{"model": "image captioner", "dataset": "photos of plants and fungi (iNaturalist)", "tokenizer": "word", "vocab_size": 1482, "encoder_bias": "all", "encoder_experts_per_token": 2, "encoder_patch_size": [2, 2], "encoder_width": 256, "decoder_width": 128, "decoder_mlp_ratio": 3, "decoder_layer_scale_init": 0.1, "momentum": 0.9, "orthogonalizer": "newton_schulz_5", "decay_fraction": 0.2}
Rows from block 4 of the image encoder of a small image captioner, named by matrix and row number. Rows with one number belong to one neuron. Each number is 500 + 40 x the weight over its row's rms, rounded and kept within 0 to 999. All counts start at 0. Numbers have three digits each.
After each neuron's rows are labels from the 100 images, of 14976, where the neuron reaches its highest value: "responds to" is what is common among them; "colour at peak" is the nearest of a few named colours to the mean colour under the peak. Only what is clearly more common there than usual is listed. The data: photos of plants and fungi (iNaturalist).
# fc1: MLP up (encoder.blocks.4.mlp.fc1.weight, 768x256), inputs 0-127
# fc2: MLP down (encoder.blocks.4.mlp.fc2.weight, 256x768, transposed), outputs 0-127

fc1.621:492499490488585470511546497495603483493501547578523463585514495520529491513501501506552555507533476406469473519511517536565502468501525595551488507400459470442481491564490487507532525501455495502557501549476466423482473460449560495488552478523466474537480520522469465489537551501462465463475464408527490479521508594511514519556470522498488515535520552444471505603442467474472544550447
fc2.621:493503484504476457485489526544450500474517476502504492545427503515535546487471496514474483470455483537563423522460504494537499500516478527501497479515510462520550456485510485476444458440531461526443479483561444420445488487429513551482528476475518501538401474483580593493390494482565459477490527483486510511499536531569495522510513498533587551523457497508489552493512556491468490534517
responds to: order Asterales; family: Asteraceae
colour at peak: yellow

fc1.742:510458475512486411482544507516502538453490466536503551514484534553506513526561543542441470476530443548490539535523503514497508472511557533458467496517491528461514580524523519537469526591511450518547437500502505454561511532448531532473477555478501578453456452543576516476557478437529507606560503440496494437537480525461463487576541452526527483450562498437445515503509543468548482479476
fc2.742:499518495488558422422499526585448462445456506543461459537498501547529483550494510512483491554517525490517516542483478503485476553533526490416443447489569537538521511505513484497540448490519502467584474538502479449479514554545480526551475458543516492502459536496531457491513529473495555518454495533518481501481502514518509404425506518511494547534494536566527459570548514526501464485593
responds to: kingdom Fungi; order Caryophyllales
colour at peak: pink

fc1.508:501445512474499468525434487472554438501442490520490520494478503532468540507461541497564528495551515498496457484483578577547444453438492518473467529531503497509559517529488516503483571552521511555476537547466505504529479452549494472439504476481455540481527501429487519507462492474451493488540510478448452537527495560485431465515463556503517485471524507503557453487455492502459457479496
fc2.508:574426554538494538427467514442496485511464544495530484598492473567538535517500482540497475510501520480508494583456602573546480527525594542454504536452543503489475426506486502469554504468519459540469461542490503532517447527530469532453471470482497471500462563487415500570473481508503490503485550427513538515444531505514431505435490572536460485425547513517527508513501484489530491554521
responds to: order Ranunculales
colour at peak: orange

fc1.117:493514541498496500487430504500499456543450488508480520466478485539538434524553407516436510498539496480569504453521521498486490516517504462517543512518451502567523443552528544526444455527512483612532504510498477517552478448568490536529534471546547466512484499533556446457487553504388476480496512495555509501543499461541509507516473456500508536490507479570493485463500563484555479531440
fc2.117:541438464570546470539530534426473526427475472482497501512480512491519490494462564571553478439451447512506506495527494523525554544531507448515515528555411487511494497567569411484437433482499460540396525498493575481498470505579509527588547468460456491547512486523466448526517454590553390497513539510464519452491504456504413512500460422491422508482546494536515477550542518515561547463555
responds to: order Asterales; family: Asteraceae
colour at peak: yellow

fc1.67:537507411559449529457469509481454518549513558491492433404536501515476540454522449497517445538505479505521452491515371505466452512565458565489508507554470538516527480506456478500521555501505557521456439525527560485559455502468476439498516486519469489457437437477525492528560508485451473475476530431458543534433558522563500657483475501568455571520482511492467492493541527541490444579453
fc2.67:464472490580508472489539445445531525454541468450496469518436509528480470547490542539486454496527485439505494511540391477517443461529494475489553450478513445512505546478601475502549485561546568495397471469478492462486499508540565489524534567468441455497498563518466520535532480525543522513522482541509490533584516544503559502396552449545480503506508520459506482548527452423414524521575
responds to: order Asparagales; family: Asparagaceae; text has "yucca"
colour at peak: grey

fc1.212:464528544517510513468485536492471520467470508431491447518523475493460528495494454492494476490574506555522419498433469523493523501465591548452456481523461529523534563538503557559441442537549475599476561536405460446421417496515508487559433442496511447489471454548399515533489567515502570408518523530546502502428465553510478487527521510493481488504484477432536532521495519483567535445429
fc2.212:478562471499487568467470527476547513555449503487484529498505505529564528520531481491477468488493486468543536507516533579452465445538562540488530546479425467524533508454461486575460547573575473470467515462473542476478409467525489520520493443509507466537562572520479518511492597472470451512533605447507499541440476445532487490486472539495511467431595479558513584542590482513501571530496
responds to: order Ranunculales; family: Asteraceae; order: Asterales
colour at peak: orange; yellow

fc1.295:537540513478534524504569491454525568511476474423515440557479486540496495533496505513549523422519466502534509512476467493535471508499539403523489558471452418463473552492471530560448460568496444482529512546507494438414461484490553540488441540577523546509499487507472533523466416519535424430510574470505561480528517471475445521467489488474481477529433474521561542466521492513540567446434
fc2.295:428454529538428537512528524562551408476488480504532484451526523565512479397497466406495442530448467631593541472443512525423434472529467495483577532496474532563462502538479460464504542572592520444402506463495510530511475461496536512569529486492500457520555548488426510512517488527442538465511532440507455557493424441508478522513475563468478455496553493453471500486500540533557545431476
responds to: order Ranunculales; family: Asteraceae
colour at peak: orange

fc1.141:509520557449616511476510511496513481535494455491513483480560507530518471587475462501477476459495579560463496488501445525548498575524538539411451507472495527453488536499503547528480474485524478538445561550471439463481486521528531513520464497542464455512475498508456468541550507560530445488499473440435545527441404497562486469528516568466547512486532513486541481422512564522571516482485
fc2.141:546452518511441584530452506517546562504487491561527450490492488564571500505473522507517464469481475533501558504528595518468443474528556526455515522458464511500546523510507548555464485494566493494453561532419507517447529467551559471509548482532474532542547510478479511498461514485543377518502574467472482556426451501556488502530437506539478482464483484519470535539484509489503542501413
responds to: order Ranunculales
colour at peak: orange; yellow