{"encoder_arch": "vit", "model": "image captioner", "dataset": "photos of plants and fungi (iNaturalist)", "train_examples": 90422, "image_size": 24, "crop_scale_min": 1, "horizontal_flip": true, "translate": 0.12, "rotation_deg": 10, "tokenizer": "word", "vocab_size": 1482, "encoder_norm": "rmsnorm", "encoder_norm_position": "sandwich", "encoder_activation": "gelu", "encoder_mlp_ratio": 3, "encoder_head_dim": 32, "encoder_fused_qkv": true, "encoder_bias": "all", "encoder_qk_norm": false, "encoder_parallel_block": false, "encoder_inner_norm": false, "encoder_moe": "expert_choice", "encoder_num_experts": 32, "encoder_moe_every": 2, "encoder_expert_mlp_ratio": 0.5, "encoder_experts_per_token": 2, "encoder_shared_expert": false, "encoder_patch_size": [2, 2], "encoder_layers": 8, "encoder_width": 256, "encoder_positions": "rope", "fusion": "prefix", "decoder_width": 128, "decoder_layers": 6, "decoder_norm": "layernorm", "decoder_norm_position": "pre", "decoder_activation": "gelu", "decoder_mlp_ratio": 3, "decoder_head_dim": 64, "decoder_fused_qkv": true, "decoder_bias": "none", "decoder_qk_norm": true, "decoder_layer_scale_init": 0.1, "decoder_parallel_block": false, "decoder_inner_norm": false, "decoder_positions": "learned", "decoder_prefix_bidirectional": true, "decoder_connector": "mlp", "decoder_tie_embeddings": false, "residual_init": "scaled_by_depth", "optimizer": "muon", "muon_scale": "match_rms_adamw", "lr": 0.0016, "momentum": 0.9, "nesterov": true, "orthogonalizer": "newton_schulz_5", "adamw_lr_other_params": 0.0018, "grad_clip": 1.0, "steps": 22600, "batch_size": 64, "epochs": 16.0, "lr_schedule": "wsd", "decay_fraction": 0.2, "final_lr_fraction": 0, "warmup_steps": 1130, "weight_decay": 0.1, "adamw_weight_decay_other_params": 0.05}
Rows from block 2 of the image encoder of a small image captioner, named by matrix and row number. Rows with one number belong to one neuron. Each number is 500 + 50 x the weight over its row's rms, rounded and kept within 0 to 999. All counts start at 0. Numbers have three digits each.
After each neuron's rows are labels from the 100 images, of 14976, where the neuron reaches its highest value: "strongest on" is what is common among them. Only what is clearly more common there than usual is listed. The data: photos of plants and fungi (iNaturalist). In brackets: how many of the 100.
# fc1: MLP up (encoder.blocks.2.mlp.fc1.weight, 768x256), inputs 172-255
# fc2: MLP down (encoder.blocks.2.mlp.fc2.weight, 256x768, transposed), outputs 172-255

fc1.345:508522397528492425454559426489460547533443434580477478453471504480590590544472520448450547512518501499490527475571513475462511488594533504497545512490509398517517510429468568506554543523493398493439572491441398449500416487570544642444433455536494505473
fc2.345:494496414531529508504478537499429505588525508373506434534456519498471474505529461484496504470491509471538486538407493368542437499452512558474505461467442564539558486484545550466422357510544540441524540492478619489511481423452533435537475530523482524474
strongest on: order Lamiales (25)

fc1.300:490426521502557440411443366469343474491464512550542523491571500471431600466507537492454486466490588409566477497485469500479439536593588519436395469613489468461552511468400521424507459446505430537522559492587545540443458454616555489530515508447495504506
fc2.300:564459519516443491548505516520446490533536408423446580423521529548466522538552509572555608392580474446466521487442472467458457538492590516506484536501519490458394555567481544484590414536574492544502539480512510524537580449596551487565570431466451440575
strongest on: order Asterales (37); family: Asteraceae (37)

fc1.592:482516566467411441448442405560592506541442597435499510478508510517611478562506454549486504492480489457390562481465517605449504493614568529548474451498487511427397524506518475538440523555560469507503584502490483523505531462482481431529559503426483483533
fc2.592:418554478533485491516551599520472419473537568455502495430469583493595560475541524505536551464551514509566439501517516512428519479486504555415456521569554510502593447568467497430541444524618538376510581438512475542558454577461591572456544521550555632463
strongest on: order Caryophyllales (38); family: Cactaceae (35)

fc1.531:527542454511453540466539405483447375514433479588542476540389484568503495479457418537523553568534539420537432423518511450531496459536577528548494475542579504429500528482485554437531450512598537472487596551420570523532419382502558489487379513466463416440
fc2.531:456433548571526442524474500523376545460495519535487529432601490542598406491485641535456530566481490458555422474487545511423507521460471462411413408543593451504453481485504541444496515501511468452521439511512541553612541615565503535436538517531482442478
strongest on: order Fabales (25); family: Fabaceae (25)

fc1.681:502548478408505487524539550467597454515487520560477494470488510470456611521541509421583460547434331530555463444505552445616506477431507555425509495455425451445555489380454527573545482454488453537510534506441483505489486651530450531469490513474471430482
fc2.681:424537475533528320404521603489541520509565550420515448553491539505506470520429452486433493541605426449525456538469554497634439523471557588476450542515473518512509527404497501495524471501576557545484472565457515441520478528599552480428501516563434600402
strongest on: order Fabales (25); family: Fabaceae (25)

fc1.401:520421468437524586486469539481427445565561556531585591385480495534584477555587532501507496526448527490552431498533432505533493387558377502426516469440477509436544583449519439576566505545495461465405553444475445594521444573472507516506506505492532493463
fc2.401:521543474492580547693420487496575574526506511514494448460447444481605494474485474559466510508521554433493545411482537472504489458548481478499489589464457479496535482525430593433549534488476503483462425543521557576551511487538467476538483588644511467472
strongest on: class Liliopsida (31)

fc1.767:554527499526523508516526518457522624520527514584540542424499587470489515500384494490502493513525518473519422562541478552526492587510632444514471488521491479450478446513445607535512485511614484507421462504497521501483597462523514540528424460486566513467
fc2.767:610586541446532591586454568477422529559419484541528571407471456468480517464565444580617459505466426488471563568504453515498505551413402503497467461627540532517528584457567508543418433578503568451495508432433502452476598497474558499516495513526536515576
strongest on: kingdom Fungi (27); phylum Basidiomycota (26); class Agaricomycetes (26)

fc1.21:471569451621520510468511499487519516509499414518502490560512539521528461465474580594468540551455381512418458484499493376511551444467454526543484456457492416546595563492503607462425506529501475534572356460508450472438412425564462487521506554584458492545
fc2.21:544485536478591444484431500459470541528504393404591456531483486398514546488532532457491562525470524479414496536584515509510498437524456414595493540474425514497459532512569516562489494568399500547609489462502449509565462597526511384539528445434534585618
strongest on: order Pinales (26); class Pinopsida (26)

fc1.244:491553440458460454473683509512449522510518558578485564492549561500514609529506590479525482449500519515504518493552492431445485488370491599452486460472568482506494476518491546531464405483518508486448500479530532478478463517519450497467403490420459431561
fc2.244:555511469469505499458567559519506569472543582379525434582463566477534453456523504448539492576474545551573482453497505500520400444531493488506418567549425519566563464474441529453407499512558515438491535404539507444517463492453526419519533536517647599412
strongest on: order Ranunculales (29)

fc1.735:498528507537466519526543590564490452517537522532490521554499524491548486444463339578537524508420579547515566564571534445527394487525473530542425470549576430538464527605502462657422496496505526400500454446528534486530482520566397512535532455428502551437
fc2.735:537477504632450438471493438517408542463557496477418466441364569449566489601463533523510459457547503544565553519583466433558571480449443446578453464537522491516494456497434558581505476535452546490588537447501534504412464479521502461528476553526479498394
strongest on: order Asterales (34); family: Asteraceae (34)

fc1.316:563498605486429500537550518561455465527451505527515500487501459434535548496424439547461435424583505513577522427556477514532505475537522506525436419516565473526547473570493587452501557475463472584515414457550560478568541561550495510440539450486514538563
fc2.316:526556472517453491429568478444486471498487525525484484501500469455501493417608530545499527471405477434486525491427515514463433498465411450526468433484468457561433517533549501493550532461519430555446511527552470536568457506419470559536496509496523459391
strongest on: family: Asteraceae (33); order: Asterales (33); order Ranunculales (25)

fc1.74:532544561506540509464543545503524508465496468520466470453492445465510598505360559441586465433482543487536492506475474572487487443496434482456551499504509503502502495499528488529483450454457453584530573526483476569489522439417563471532375534559519559571
fc2.74:489527612455513543448520459560534536588522430508552454419510592517503470466507421500560548457465492427469514477574513503446490515389530460495413460498469500550535584528490430437533551432509558445502446457567490501535547530502386517505465498534550533552
strongest on: order Ranunculales (27)

fc1.527:413460565546476521571589512493518572564477438497518500475523500488486524576454469484430517588486459539533499532456547536419493470479538533483504480447470483428467409542492588485486468451631469486497476469544499589494476442444522519602479538525537457504
fc2.527:526474540618564493582496526489546508467503492429464477495559414471496444484535460517484590489374533439545595564498493480529466516583516387443482475496518471448458577565518515523496472432539587461501599447495417604546464604538518553475490510531542489505
strongest on: order Asterales (33); family: Asteraceae (33)

fc1.493:499474548619506488479460508490539525472448509532501566549514548565512550449451512470491538583531475460453495468580448400447492438418544565449478431525418520545508638398396519439546439410515389529557469505532478507436511557506560554545517454561472465440
fc2.493:530430570474509518524564482477498519435508534520454541520453433522493514566536453565466507500455524488560560485404484420630541555483555464474522451545504550537562551487564482488357456504451486427504519486459460457522422583477475466523528566463531521530
strongest on: order Asterales (30); family: Asteraceae (30)

fc1.617:534452487490686451488487529513464399553485495400503443509486470455493399439466493484502559418501541405387534513457425479517483531508495579464504576478511557515461467472529519515528482457461508467439443523389587504498520506499545436532501525413409454470
fc2.617:448504492505469559520447435484462544469508472490408479484429473472525487501604567404516502550518480564538428546441551548469535459430591544419500494475550522424500503515646502480535445457556549557525535434570529515607510539495589471447504509479526544538
strongest on: order Fabales (25); family: Fabaceae (25)

fc1.276:575495466547565514526573602468388549491474481494531477496521506492490442568453489486502509478404426394520404490542496486465475450440562458491524604492572465534493497451487500480446546415592447530519523560465419473558456394531541612578511460540564442496
fc2.276:372464494493519573511479530500493497550546522486549558443416419449526549540436434487507492464452501458544459467441436527569448416535553455412538456412438502478450397530498449506482473502464431511465530440504431557557543466514528552460565512584584483571
strongest on: class Liliopsida (30); order Asparagales (25)

fc1.560:642410563496520703522393484414496413536524625474500476458489488534555494471458504542585481559490513545504535473524508533482537457511512554428614545517365492510456546472508562538557502532519540534461532483481451553440505514431496527530541511552525497478
fc2.560:534509427465456493573522479433465430410588494507539474445440543491436518553542463589435507487453509528487442498455391425472496529492582478559473468617455578441514524439583479489507517480508469438483496621512630518510434476430472504542565590426568470424
strongest on: order Fagales (27)

fc1.714:458495493514557554530541565438565465435408549495555488540525503491513462558441479522445601505492462514524468440516454599551565533413488432522490568471453501492598446541411481493491408491491453557563426452556430377478488481469484587410446502574530537521
fc2.714:422506534446381415479592611578490465451520461480514505597433459488541549534475469481500493537398502471506527485518511576558509489531497468423490469403475396543494472506529467489455508441473445419604534537433496548517569501528537551535553467473524497405
strongest on: class Liliopsida (25)

fc1.656:495461513502567581459529559484495541647508483520451496469488545506506523544446457577449464535407498509519576505519541492595475466506487582510459489454452456562552449525523472561564598548523559480456540426473531585409431496515579572434502452404517472569
fc2.656:502530479525437509557453455429528449464570490508548531593539393575428563501453543464429471558509529454563480405478475517363576488524522477522542442489560450535537497576401489518413432498494489595526510470510361502512428481467475475501504547528508543489
strongest on: order Pinales (29); class Pinopsida (29)

fc1.335:495474525521514592520508521462493500526488624531568517461438572592506507540544554545546479472497441436498504481456463475528436467583429556485532529473519541445528570460431434446559547473426522395518520467495440448383509483481437533523438413494497591508
fc2.335:590517528468565579452456468527536493520493503539467409519520529473540578553470471511526511476505507488458497426528549453558519468460465452478492502475510446475523551494479600448525423452417448511414425549547599513457465442474570466491539475544485497528
strongest on: class Liliopsida (28)

fc1.205:475593475548511493568478475516582587512509571571561461600573496476413471484460525562529511512546508475524566552485517533512456556533514508543545477587626471477509510468412567492584447475603505545547519549496527516551510600490478450467556513401476500586
fc2.205:451450549547541585448541447524496460499544469510496455534377571478494556489538507546603510503466548557456531511446437511592465551471456537521482485486488515468493498452437521502456529576390449516452526495433478538517564505574442459475493563534472431470
strongest on: order Caryophyllales (25)

fc1.607:448551548460514497502501559494547514592552581555444452524459544582505511496431506585456480544467558505398546463522534482484488575585508551512518592507464439480615501510481473487522643559514468487445574434467565514393465537550498464551378481510585519470
fc2.607:438498581527558418529538480460516510473511508513493610530359533461502514518442528541547496540525451497479542541559552475519565413562543559514525487498514517460509533573519432463526461439430538492497503410455457470508489497491505548467568535523478458497
strongest on: class Liliopsida (30)

fc1.501:523526578507431478447578527562536553459463494570515399474527598513450455496521544518527465483579476519507532525513510436463470525500433466423450533575515460387535489416496530436521566495505523484569500488510475503586463568475387474531516543392477600506
fc2.501:414445479546489386492594540493500440515476519495534458464496420552461516553523520498569525572559509532503487513587548515519431575484564460472497447519532459532428525568443490485591488555474436577511492444494481410569487515436464566460518496494442471523
strongest on: order Caryophyllales (25)

fc1.240:510559499501526515495523462477468586512479455598493475445469556486516447549567488458541537498536544471502469418457514533507476567485391577497541528448490553467509499542561568426439497468624478557444521502570419440555448501495577480547458507402487508398
fc2.240:550474461504472476519593492460412401540473569596458492433527531463469427471575543489469529538518448531416511462562453554531467522512514482484413492512479505563527524577523484511453426449582455491518471530479451562518534559537477450515462496451548391550
strongest on: family: Asteraceae (26)

fc1.308:547560553526548425454552465478465460496502532621518559453569399577513527503463584528514435486553526463472500526536514494449638526473561450571574428558407431530488478471510471489485426501509553541559448494508547504405507484537577548481442511506581484537
fc2.308:414578422495553578464497533559502452436529562547471543425534503526523452569466440516489522584567481457515601543494515492577497437526493512434523527525586554610489493477529508476464549496495425503498516486579526478558601535507529586458567570570481602543
strongest on: phylum Basidiomycota (27); class Agaricomycetes (27); kingdom Fungi (27)