{"horizontal_flip": true, "vocab_size": 1482, "encoder_norm": "rmsnorm", "encoder_inner_norm": false, "encoder_expert_mlp_ratio": 0.5, "encoder_width": 256, "fusion": "prefix", "decoder_head_dim": 64, "decoder_parallel_block": false, "decoder_inner_norm": false, "warmup_steps": 1130, "weight_decay": 0.1}
Rows from block 3 of the image encoder of a small image captioner, named by matrix and row number. Rows with one number within an expert belong to one neuron, the router's apart. Each number is 50 + 12 x the weight over its row's rms, rounded and kept within 0 to 99. All counts start at 0. After the name is the row's rms in percent of the matrix's.
Before each expert's rows are labels from the 100 images, of 14976, where the router gives the expert most weight on average: "responds to" is what is common among them. Only what is clearly more common there than usual is listed. The data: photos of plants and fungi (iNaturalist).
# router: router (encoder.blocks.3.mlp.router.weight, 32x256, trained with AdamW), inputs 0-127
# up: expert up (encoder.blocks.3.mlp.up, 32x128x256), inputs 0-127
# down: expert down (encoder.blocks.3.mlp.down, 32x256x128, transposed), outputs 0-127

# expert 9
responds to: order Pinales; class Pinopsida; family: Pinaceae
router.9 107:42 62 63 31 68 55 58 54 54 45 46 54 49 61 37 32 54 50 52 69 44 59 49 39 42 50 69 29 58 50 50 39 36 46 55 70 46 58 61 46 57 44 46 63 51 36 48 67 41 57 62 52 37 32 59 58 70 54 44 53 53 52 56 35 36 63 65 75 41 43 61 60 49 29 60 40 69 42 62 37 25 64 42 59 51 29 51 57 53 66 63 27 50 57 42 76 27 65 70 48 69 32 48 60 51 49 53 36 52 63 52 46 56 47 57 36 61 43 68 53 38 41 61 29 46 34 75 48
up.10 097:54 68 47 64 33 67 20 45 50 43 70 59 41 42 48 40 41 36 38 52 41 55 56 73 65 38 41 30 60 39 56 37 46 60 43 58 69 59 48 73 66 50 61 57 48 50 75 58 64 44 49 49 49 17 43 39 37 36 38 64 76 68 64 43 56 48 59 30 42 55 55 67 64 71 53 62 60 47 59 57 34 47 54 62 36 63 51 63 45 47 55 41 51 51 65 64 40 60 38 50 70 41 40 31 25 38 48 64 32 46 39 46 43 55 48 22 43 45 52 46 67 65 40 54 37 51 64 58
down.10 096:75 44 60 63 73 61 47 37 55 67 56 62 51 60 56 58 54 43 46 48 46 37 37 49 62 47 50 50 43 42 46 51 44 49 40 52 70 35 64 51 37 59 41 77 58 47 31 53 42 49 44 39 48 42 54 57 28 39 41 33 66 43 59 42 43 65 28 37 48 50 37 46 55 44 58 40 46 46 58 58 49 45 50 52 66 79 63 41 60 66 55 46 52 63 33 42 59 61 52 51 40 66 42 35 57 59 40 42 67 58 54 42 62 47 58 46 55 53 48 52 23 51 40 45 54 71 66 49
up.11 092:86 54 54 78 62 44 45 40 76 49 61 54 18 39 38 37 64 50 59 31 47 42 47 62 81 59 46 47 73 42 43 37 48 37 43 37 63 53 41 50 54 45 46 63 56 39 54 38 50 72 65 63 59 69 40 77 66 28 59 53 50 57 39 35 56 35 58 87 64 34 52 46 49 58 50 58 45 54 63 37 56 46 61 55 74 59 55 44 42 49 55 51 52 47 51 60 42 68 52 55 42 68 60 57 42 48 53 42 58 36 49 74 55 46 55 43 46 62 68 33 62 54 70 49 65 45 44 47
down.11 092:46 77 36 55 51 45 32 62 65 52 31 64 45 58 60 58 50 74 41 38 41 46 33 52 46 40 63 61 44 45 41 60 32 68 26 41 40 59 46 50 31 43 63 37 42 41 58 56 49 46 55 61 66 54 54 63 29 43 44 38 40 71 59 49 20 37 41 31 49 43 49 52 52 26 42 46 70 54 46 84 54 43 11 24 54 42 57 56 46 62 51 51 45 35 39 66 35 77 58 54 52 52 24 49 47 45 58 64 66 73 49 55 56 44 44 50 63 65 75 69 50 49 65 64 40 55 55 63

# expert 16
responds to: order Caryophyllales; family: Cactaceae
router.16 097:42 26 42 58 29 43 37 47 38 44 57 41 67 49 72 54 31 51 53 30 40 48 78 81 63 59 28 67 41 42 58 55 59 47 65 42 68 55 47 71 41 63 67 65 48 43 67 61 48 66 44 57 49 52 36 23 49 52 51 80 57 32 20 52 40 72 43 54 40 35 34 56 57 23 48 68 53 51 56 46 37 62 61 53 38 39 48 51 66 50 34 75 55 51 52 52 65 51 42 34 48 53 64 59 56 60 38 57 46 52 31 55 48 49 64 55 48 56 50 37 56 42 56 41 73 57 28 34
up.10 095:45 54 48 62 72 49 49 55 57 74 50 75 52 51 72 24 57 33 75 48 46 36 52 54 59 47 43 67 59 46 52 52 59 40 60 64 30 53 66 48 44 62 51 55 72 85 50 65 53 61 51 40 69 58 33 58 46 42 50 47 66 63 50 47 46 53 49 48 51 66 49 35 42 35 55 61 48 55 77 70 59 48 37 29 24 50 47 55 39 61 65 52 29 48 56 70 51 31 56 59 67 78 51 25 56 36 42 85 43 60 53 74 43 41 49 61 68 53 48 67 46 36 64 35 61 41 54 38
down.10 096:40 52 51 26 77 60 45 52 40 52 43 51 49 46 40 41 69 54 34 44 68 70 40 63 62 38 38 58 52 50 61 47 39 56 38 59 53 49 45 64 45 49 56 47 54 65 47 52 50 51 78 29 58 34 85 58 50 61 50 56 54 60 53 27 35 53 68 25 37 37 21 70 51 51 66 69 55 35 47 52 35 64 44 42 49 56 42 54 60 55 37 59 61 64 38 36 59 65 75 41 41 41 77 47 42 40 52 40 46 59 46 38 50 42 73 45 26 42 59 52 34 52 70 59 36 53 31 65
up.11 099:70 46 47 34 47 49 50 56 68 53 57 72 56 52 30 60 34 58 86 43 70 30 75 60 69 33 55 27 70 59 54 60 55 54 53 43 60 57 49 28 51 47 46 56 46 24 57 56 47 66 62 57 70 77 54 60 50 54 59 56 60 50 37 55 42 66 59 19 49 61 46 61 62 09 32 66 54 52 56 40 69 46 64 52 50 44 61 68 47 62 28 38 51 45 47 36 56 26 56 45 44 54 67 68 49 34 43 54 61 52 37 66 52 45 44 52 47 55 36 64 52 31 34 44 53 44 39 44
down.11 096:41 58 47 46 33 56 62 72 49 43 49 53 33 43 38 67 71 49 57 36 33 37 58 55 54 48 37 43 50 58 59 56 52 59 42 28 61 56 49 54 54 45 82 66 37 64 59 46 43 50 43 56 46 66 55 61 34 58 58 56 29 43 58 49 48 58 51 46 51 32 64 42 59 55 20 51 50 55 59 52 48 59 71 42 49 55 56 35 66 53 28 61 51 51 45 37 68 49 29 47 58 57 53 43 51 43 24 38 47 32 43 52 28 29 49 69 38 39 44 45 58 56 77 63 44 57 43 68

# expert 22
responds to: text has "common"
router.22 102:45 35 50 47 66 55 51 57 38 36 37 89 47 30 47 72 57 33 52 42 44 53 42 58 66 68 58 68 64 43 41 32 62 35 60 72 43 77 20 43 58 27 73 38 55 30 57 67 53 49 55 77 63 64 60 44 48 75 65 54 57 38 57 47 64 46 54 63 56 42 34 40 42 34 55 56 50 46 55 54 49 69 50 51 35 34 52 53 58 49 56 33 56 19 46 39 49 34 61 74 46 46 48 48 36 63 53 49 65 46 58 82 64 49 44 48 57 63 48 34 45 44 65 36 62 51 52 43
up.10 111:37 76 65 45 69 39 38 72 45 38 47 62 54 51 43 49 40 40 54 29 47 33 34 54 62 55 30 52 48 43 61 61 44 50 61 57 64 37 35 56 44 64 31 62 53 66 46 36 55 35 45 67 37 50 76 63 31 32 51 52 36 53 76 32 45 55 56 36 44 71 26 35 47 33 69 56 27 47 33 61 64 49 51 43 34 60 47 64 33 46 58 53 58 47 44 52 40 26 45 80 61 53 33 50 32 39 54 45 49 50 41 47 48 53 39 36 53 69 67 56 65 36 31 51 51 55 39 47
down.10 112:49 48 29 37 76 40 39 45 52 49 39 37 51 58 53 51 51 43 32 50 48 68 54 55 34 45 39 45 54 38 63 51 45 23 51 24 42 69 45 69 46 48 71 58 68 48 33 67 60 41 35 50 52 24 39 38 21 37 47 61 66 51 62 57 57 49 37 63 54 63 57 38 68 54 50 39 72 52 49 47 41 76 43 30 75 31 30 56 47 31 72 61 43 52 66 74 26 39 41 54 55 33 52 35 37 35 57 58 55 48 36 39 29 33 43 41 45 42 45 48 60 47 50 56 39 64 42 64
up.11 092:44 40 58 45 56 52 43 54 57 58 55 53 43 33 72 42 60 29 57 40 71 69 39 59 63 71 28 76 24 61 53 32 58 56 47 62 71 40 47 57 58 46 29 43 56 32 63 32 55 46 59 59 57 40 60 65 46 39 45 35 62 73 38 64 49 54 60 33 59 51 53 55 60 47 49 55 32 46 89 65 50 57 55 53 28 45 73 48 27 41 49 57 32 52 59 50 56 61 50 47 63 65 44 51 51 43 50 53 51 46 60 70 35 68 52 62 44 51 58 49 60 73 34 45 49 62 55 59
down.11 095:46 37 65 67 58 63 46 50 38 46 53 38 45 64 63 43 57 18 54 36 54 54 34 68 61 60 48 28 70 62 66 68 51 61 41 59 74 62 50 60 31 54 66 48 42 30 66 50 52 43 50 64 54 50 52 76 33 50 40 62 29 39 59 23 50 52 54 59 51 47 62 59 85 41 58 50 52 11 54 56 40 46 57 56 48 24 31 32 54 31 40 51 40 30 44 46 52 72 51 26 33 58 58 56 56 37 52 43 45 44 52 41 58 56 31 51 65 40 47 45 44 58 34 26 59 35 53 49

# expert 1
responds to: family: Cactaceae; family: Asparagaceae; order: Asparagales; text has "yucca"
router.1 094:46 61 44 59 60 59 43 50 45 49 65 34 51 58 32 62 66 47 69 35 43 59 49 43 54 38 68 34 35 59 52 61 28 62 43 37 79 38 49 74 50 53 58 36 45 55 57 45 42 57 64 63 19 42 63 65 42 59 57 56 55 62 51 37 58 55 47 40 47 53 47 60 30 51 38 44 44 60 32 41 56 43 57 51 26 49 49 53 67 70 58 57 55 41 42 34 19 64 51 41 55 62 45 49 13 40 67 49 56 67 40 74 48 68 46 37 52 47 31 52 47 44 52 43 65 56 62 38
up.4 095:45 52 54 46 32 67 54 27 67 44 45 52 33 43 47 54 55 64 55 57 58 63 36 59 56 53 74 43 42 53 40 41 53 50 55 53 61 43 50 55 40 52 47 65 60 30 62 58 34 47 48 43 31 56 70 17 57 65 43 64 78 73 56 34 60 50 43 45 63 44 50 57 38 63 46 37 63 59 54 67 54 68 32 43 46 45 59 38 54 63 70 41 65 55 41 61 60 22 50 62 62 33 42 37 57 61 59 56 68 64 28 54 53 44 39 50 40 63 54 56 71 43 47 45 63 37 32 66
down.4 089:14 61 19 51 60 53 49 52 38 53 25 45 57 29 66 48 37 35 55 37 41 58 31 42 53 69 51 49 47 50 48 36 49 47 53 60 57 44 43 41 36 42 83 45 61 41 38 44 32 39 60 55 55 69 61 49 27 63 58 50 53 62 42 40 47 45 44 76 43 67 44 70 39 37 60 33 34 61 52 63 55 45 76 41 31 46 61 63 76 71 47 52 58 59 44 47 36 54 35 63 44 62 56 59 77 51 44 60 40 43 32 69 26 44 33 46 27 54 60 50 67 52 37 38 55 48 49 46
up.5 107:39 55 52 58 54 58 34 61 51 65 61 49 36 46 59 41 53 41 45 32 45 47 57 48 64 52 30 71 31 54 46 37 42 43 49 43 37 46 43 58 51 52 60 33 47 70 64 49 55 50 68 42 75 56 79 41 38 56 58 42 60 52 38 33 54 49 59 53 53 51 62 34 49 69 63 50 53 35 69 47 56 49 61 32 38 51 44 53 36 44 62 68 27 47 39 31 60 09 59 63 44 43 70 64 16 66 39 33 58 41 67 45 61 50 62 35 62 34 53 43 38 49 54 80 56 13 45 51
down.5 101:69 45 69 64 44 36 48 42 58 58 32 51 46 64 63 56 30 47 27 44 62 63 26 53 54 30 66 55 33 26 39 42 53 50 57 64 49 59 44 45 49 39 56 64 52 56 67 34 50 52 33 50 54 32 29 45 56 48 29 45 60 62 64 54 41 42 71 71 42 43 57 31 56 46 53 43 65 67 56 71 36 49 46 48 55 50 43 44 60 46 36 56 60 49 45 53 65 23 52 34 76 43 41 37 44 38 55 65 55 31 34 61 71 28 62 58 58 37 62 59 51 59 44 59 61 61 49 58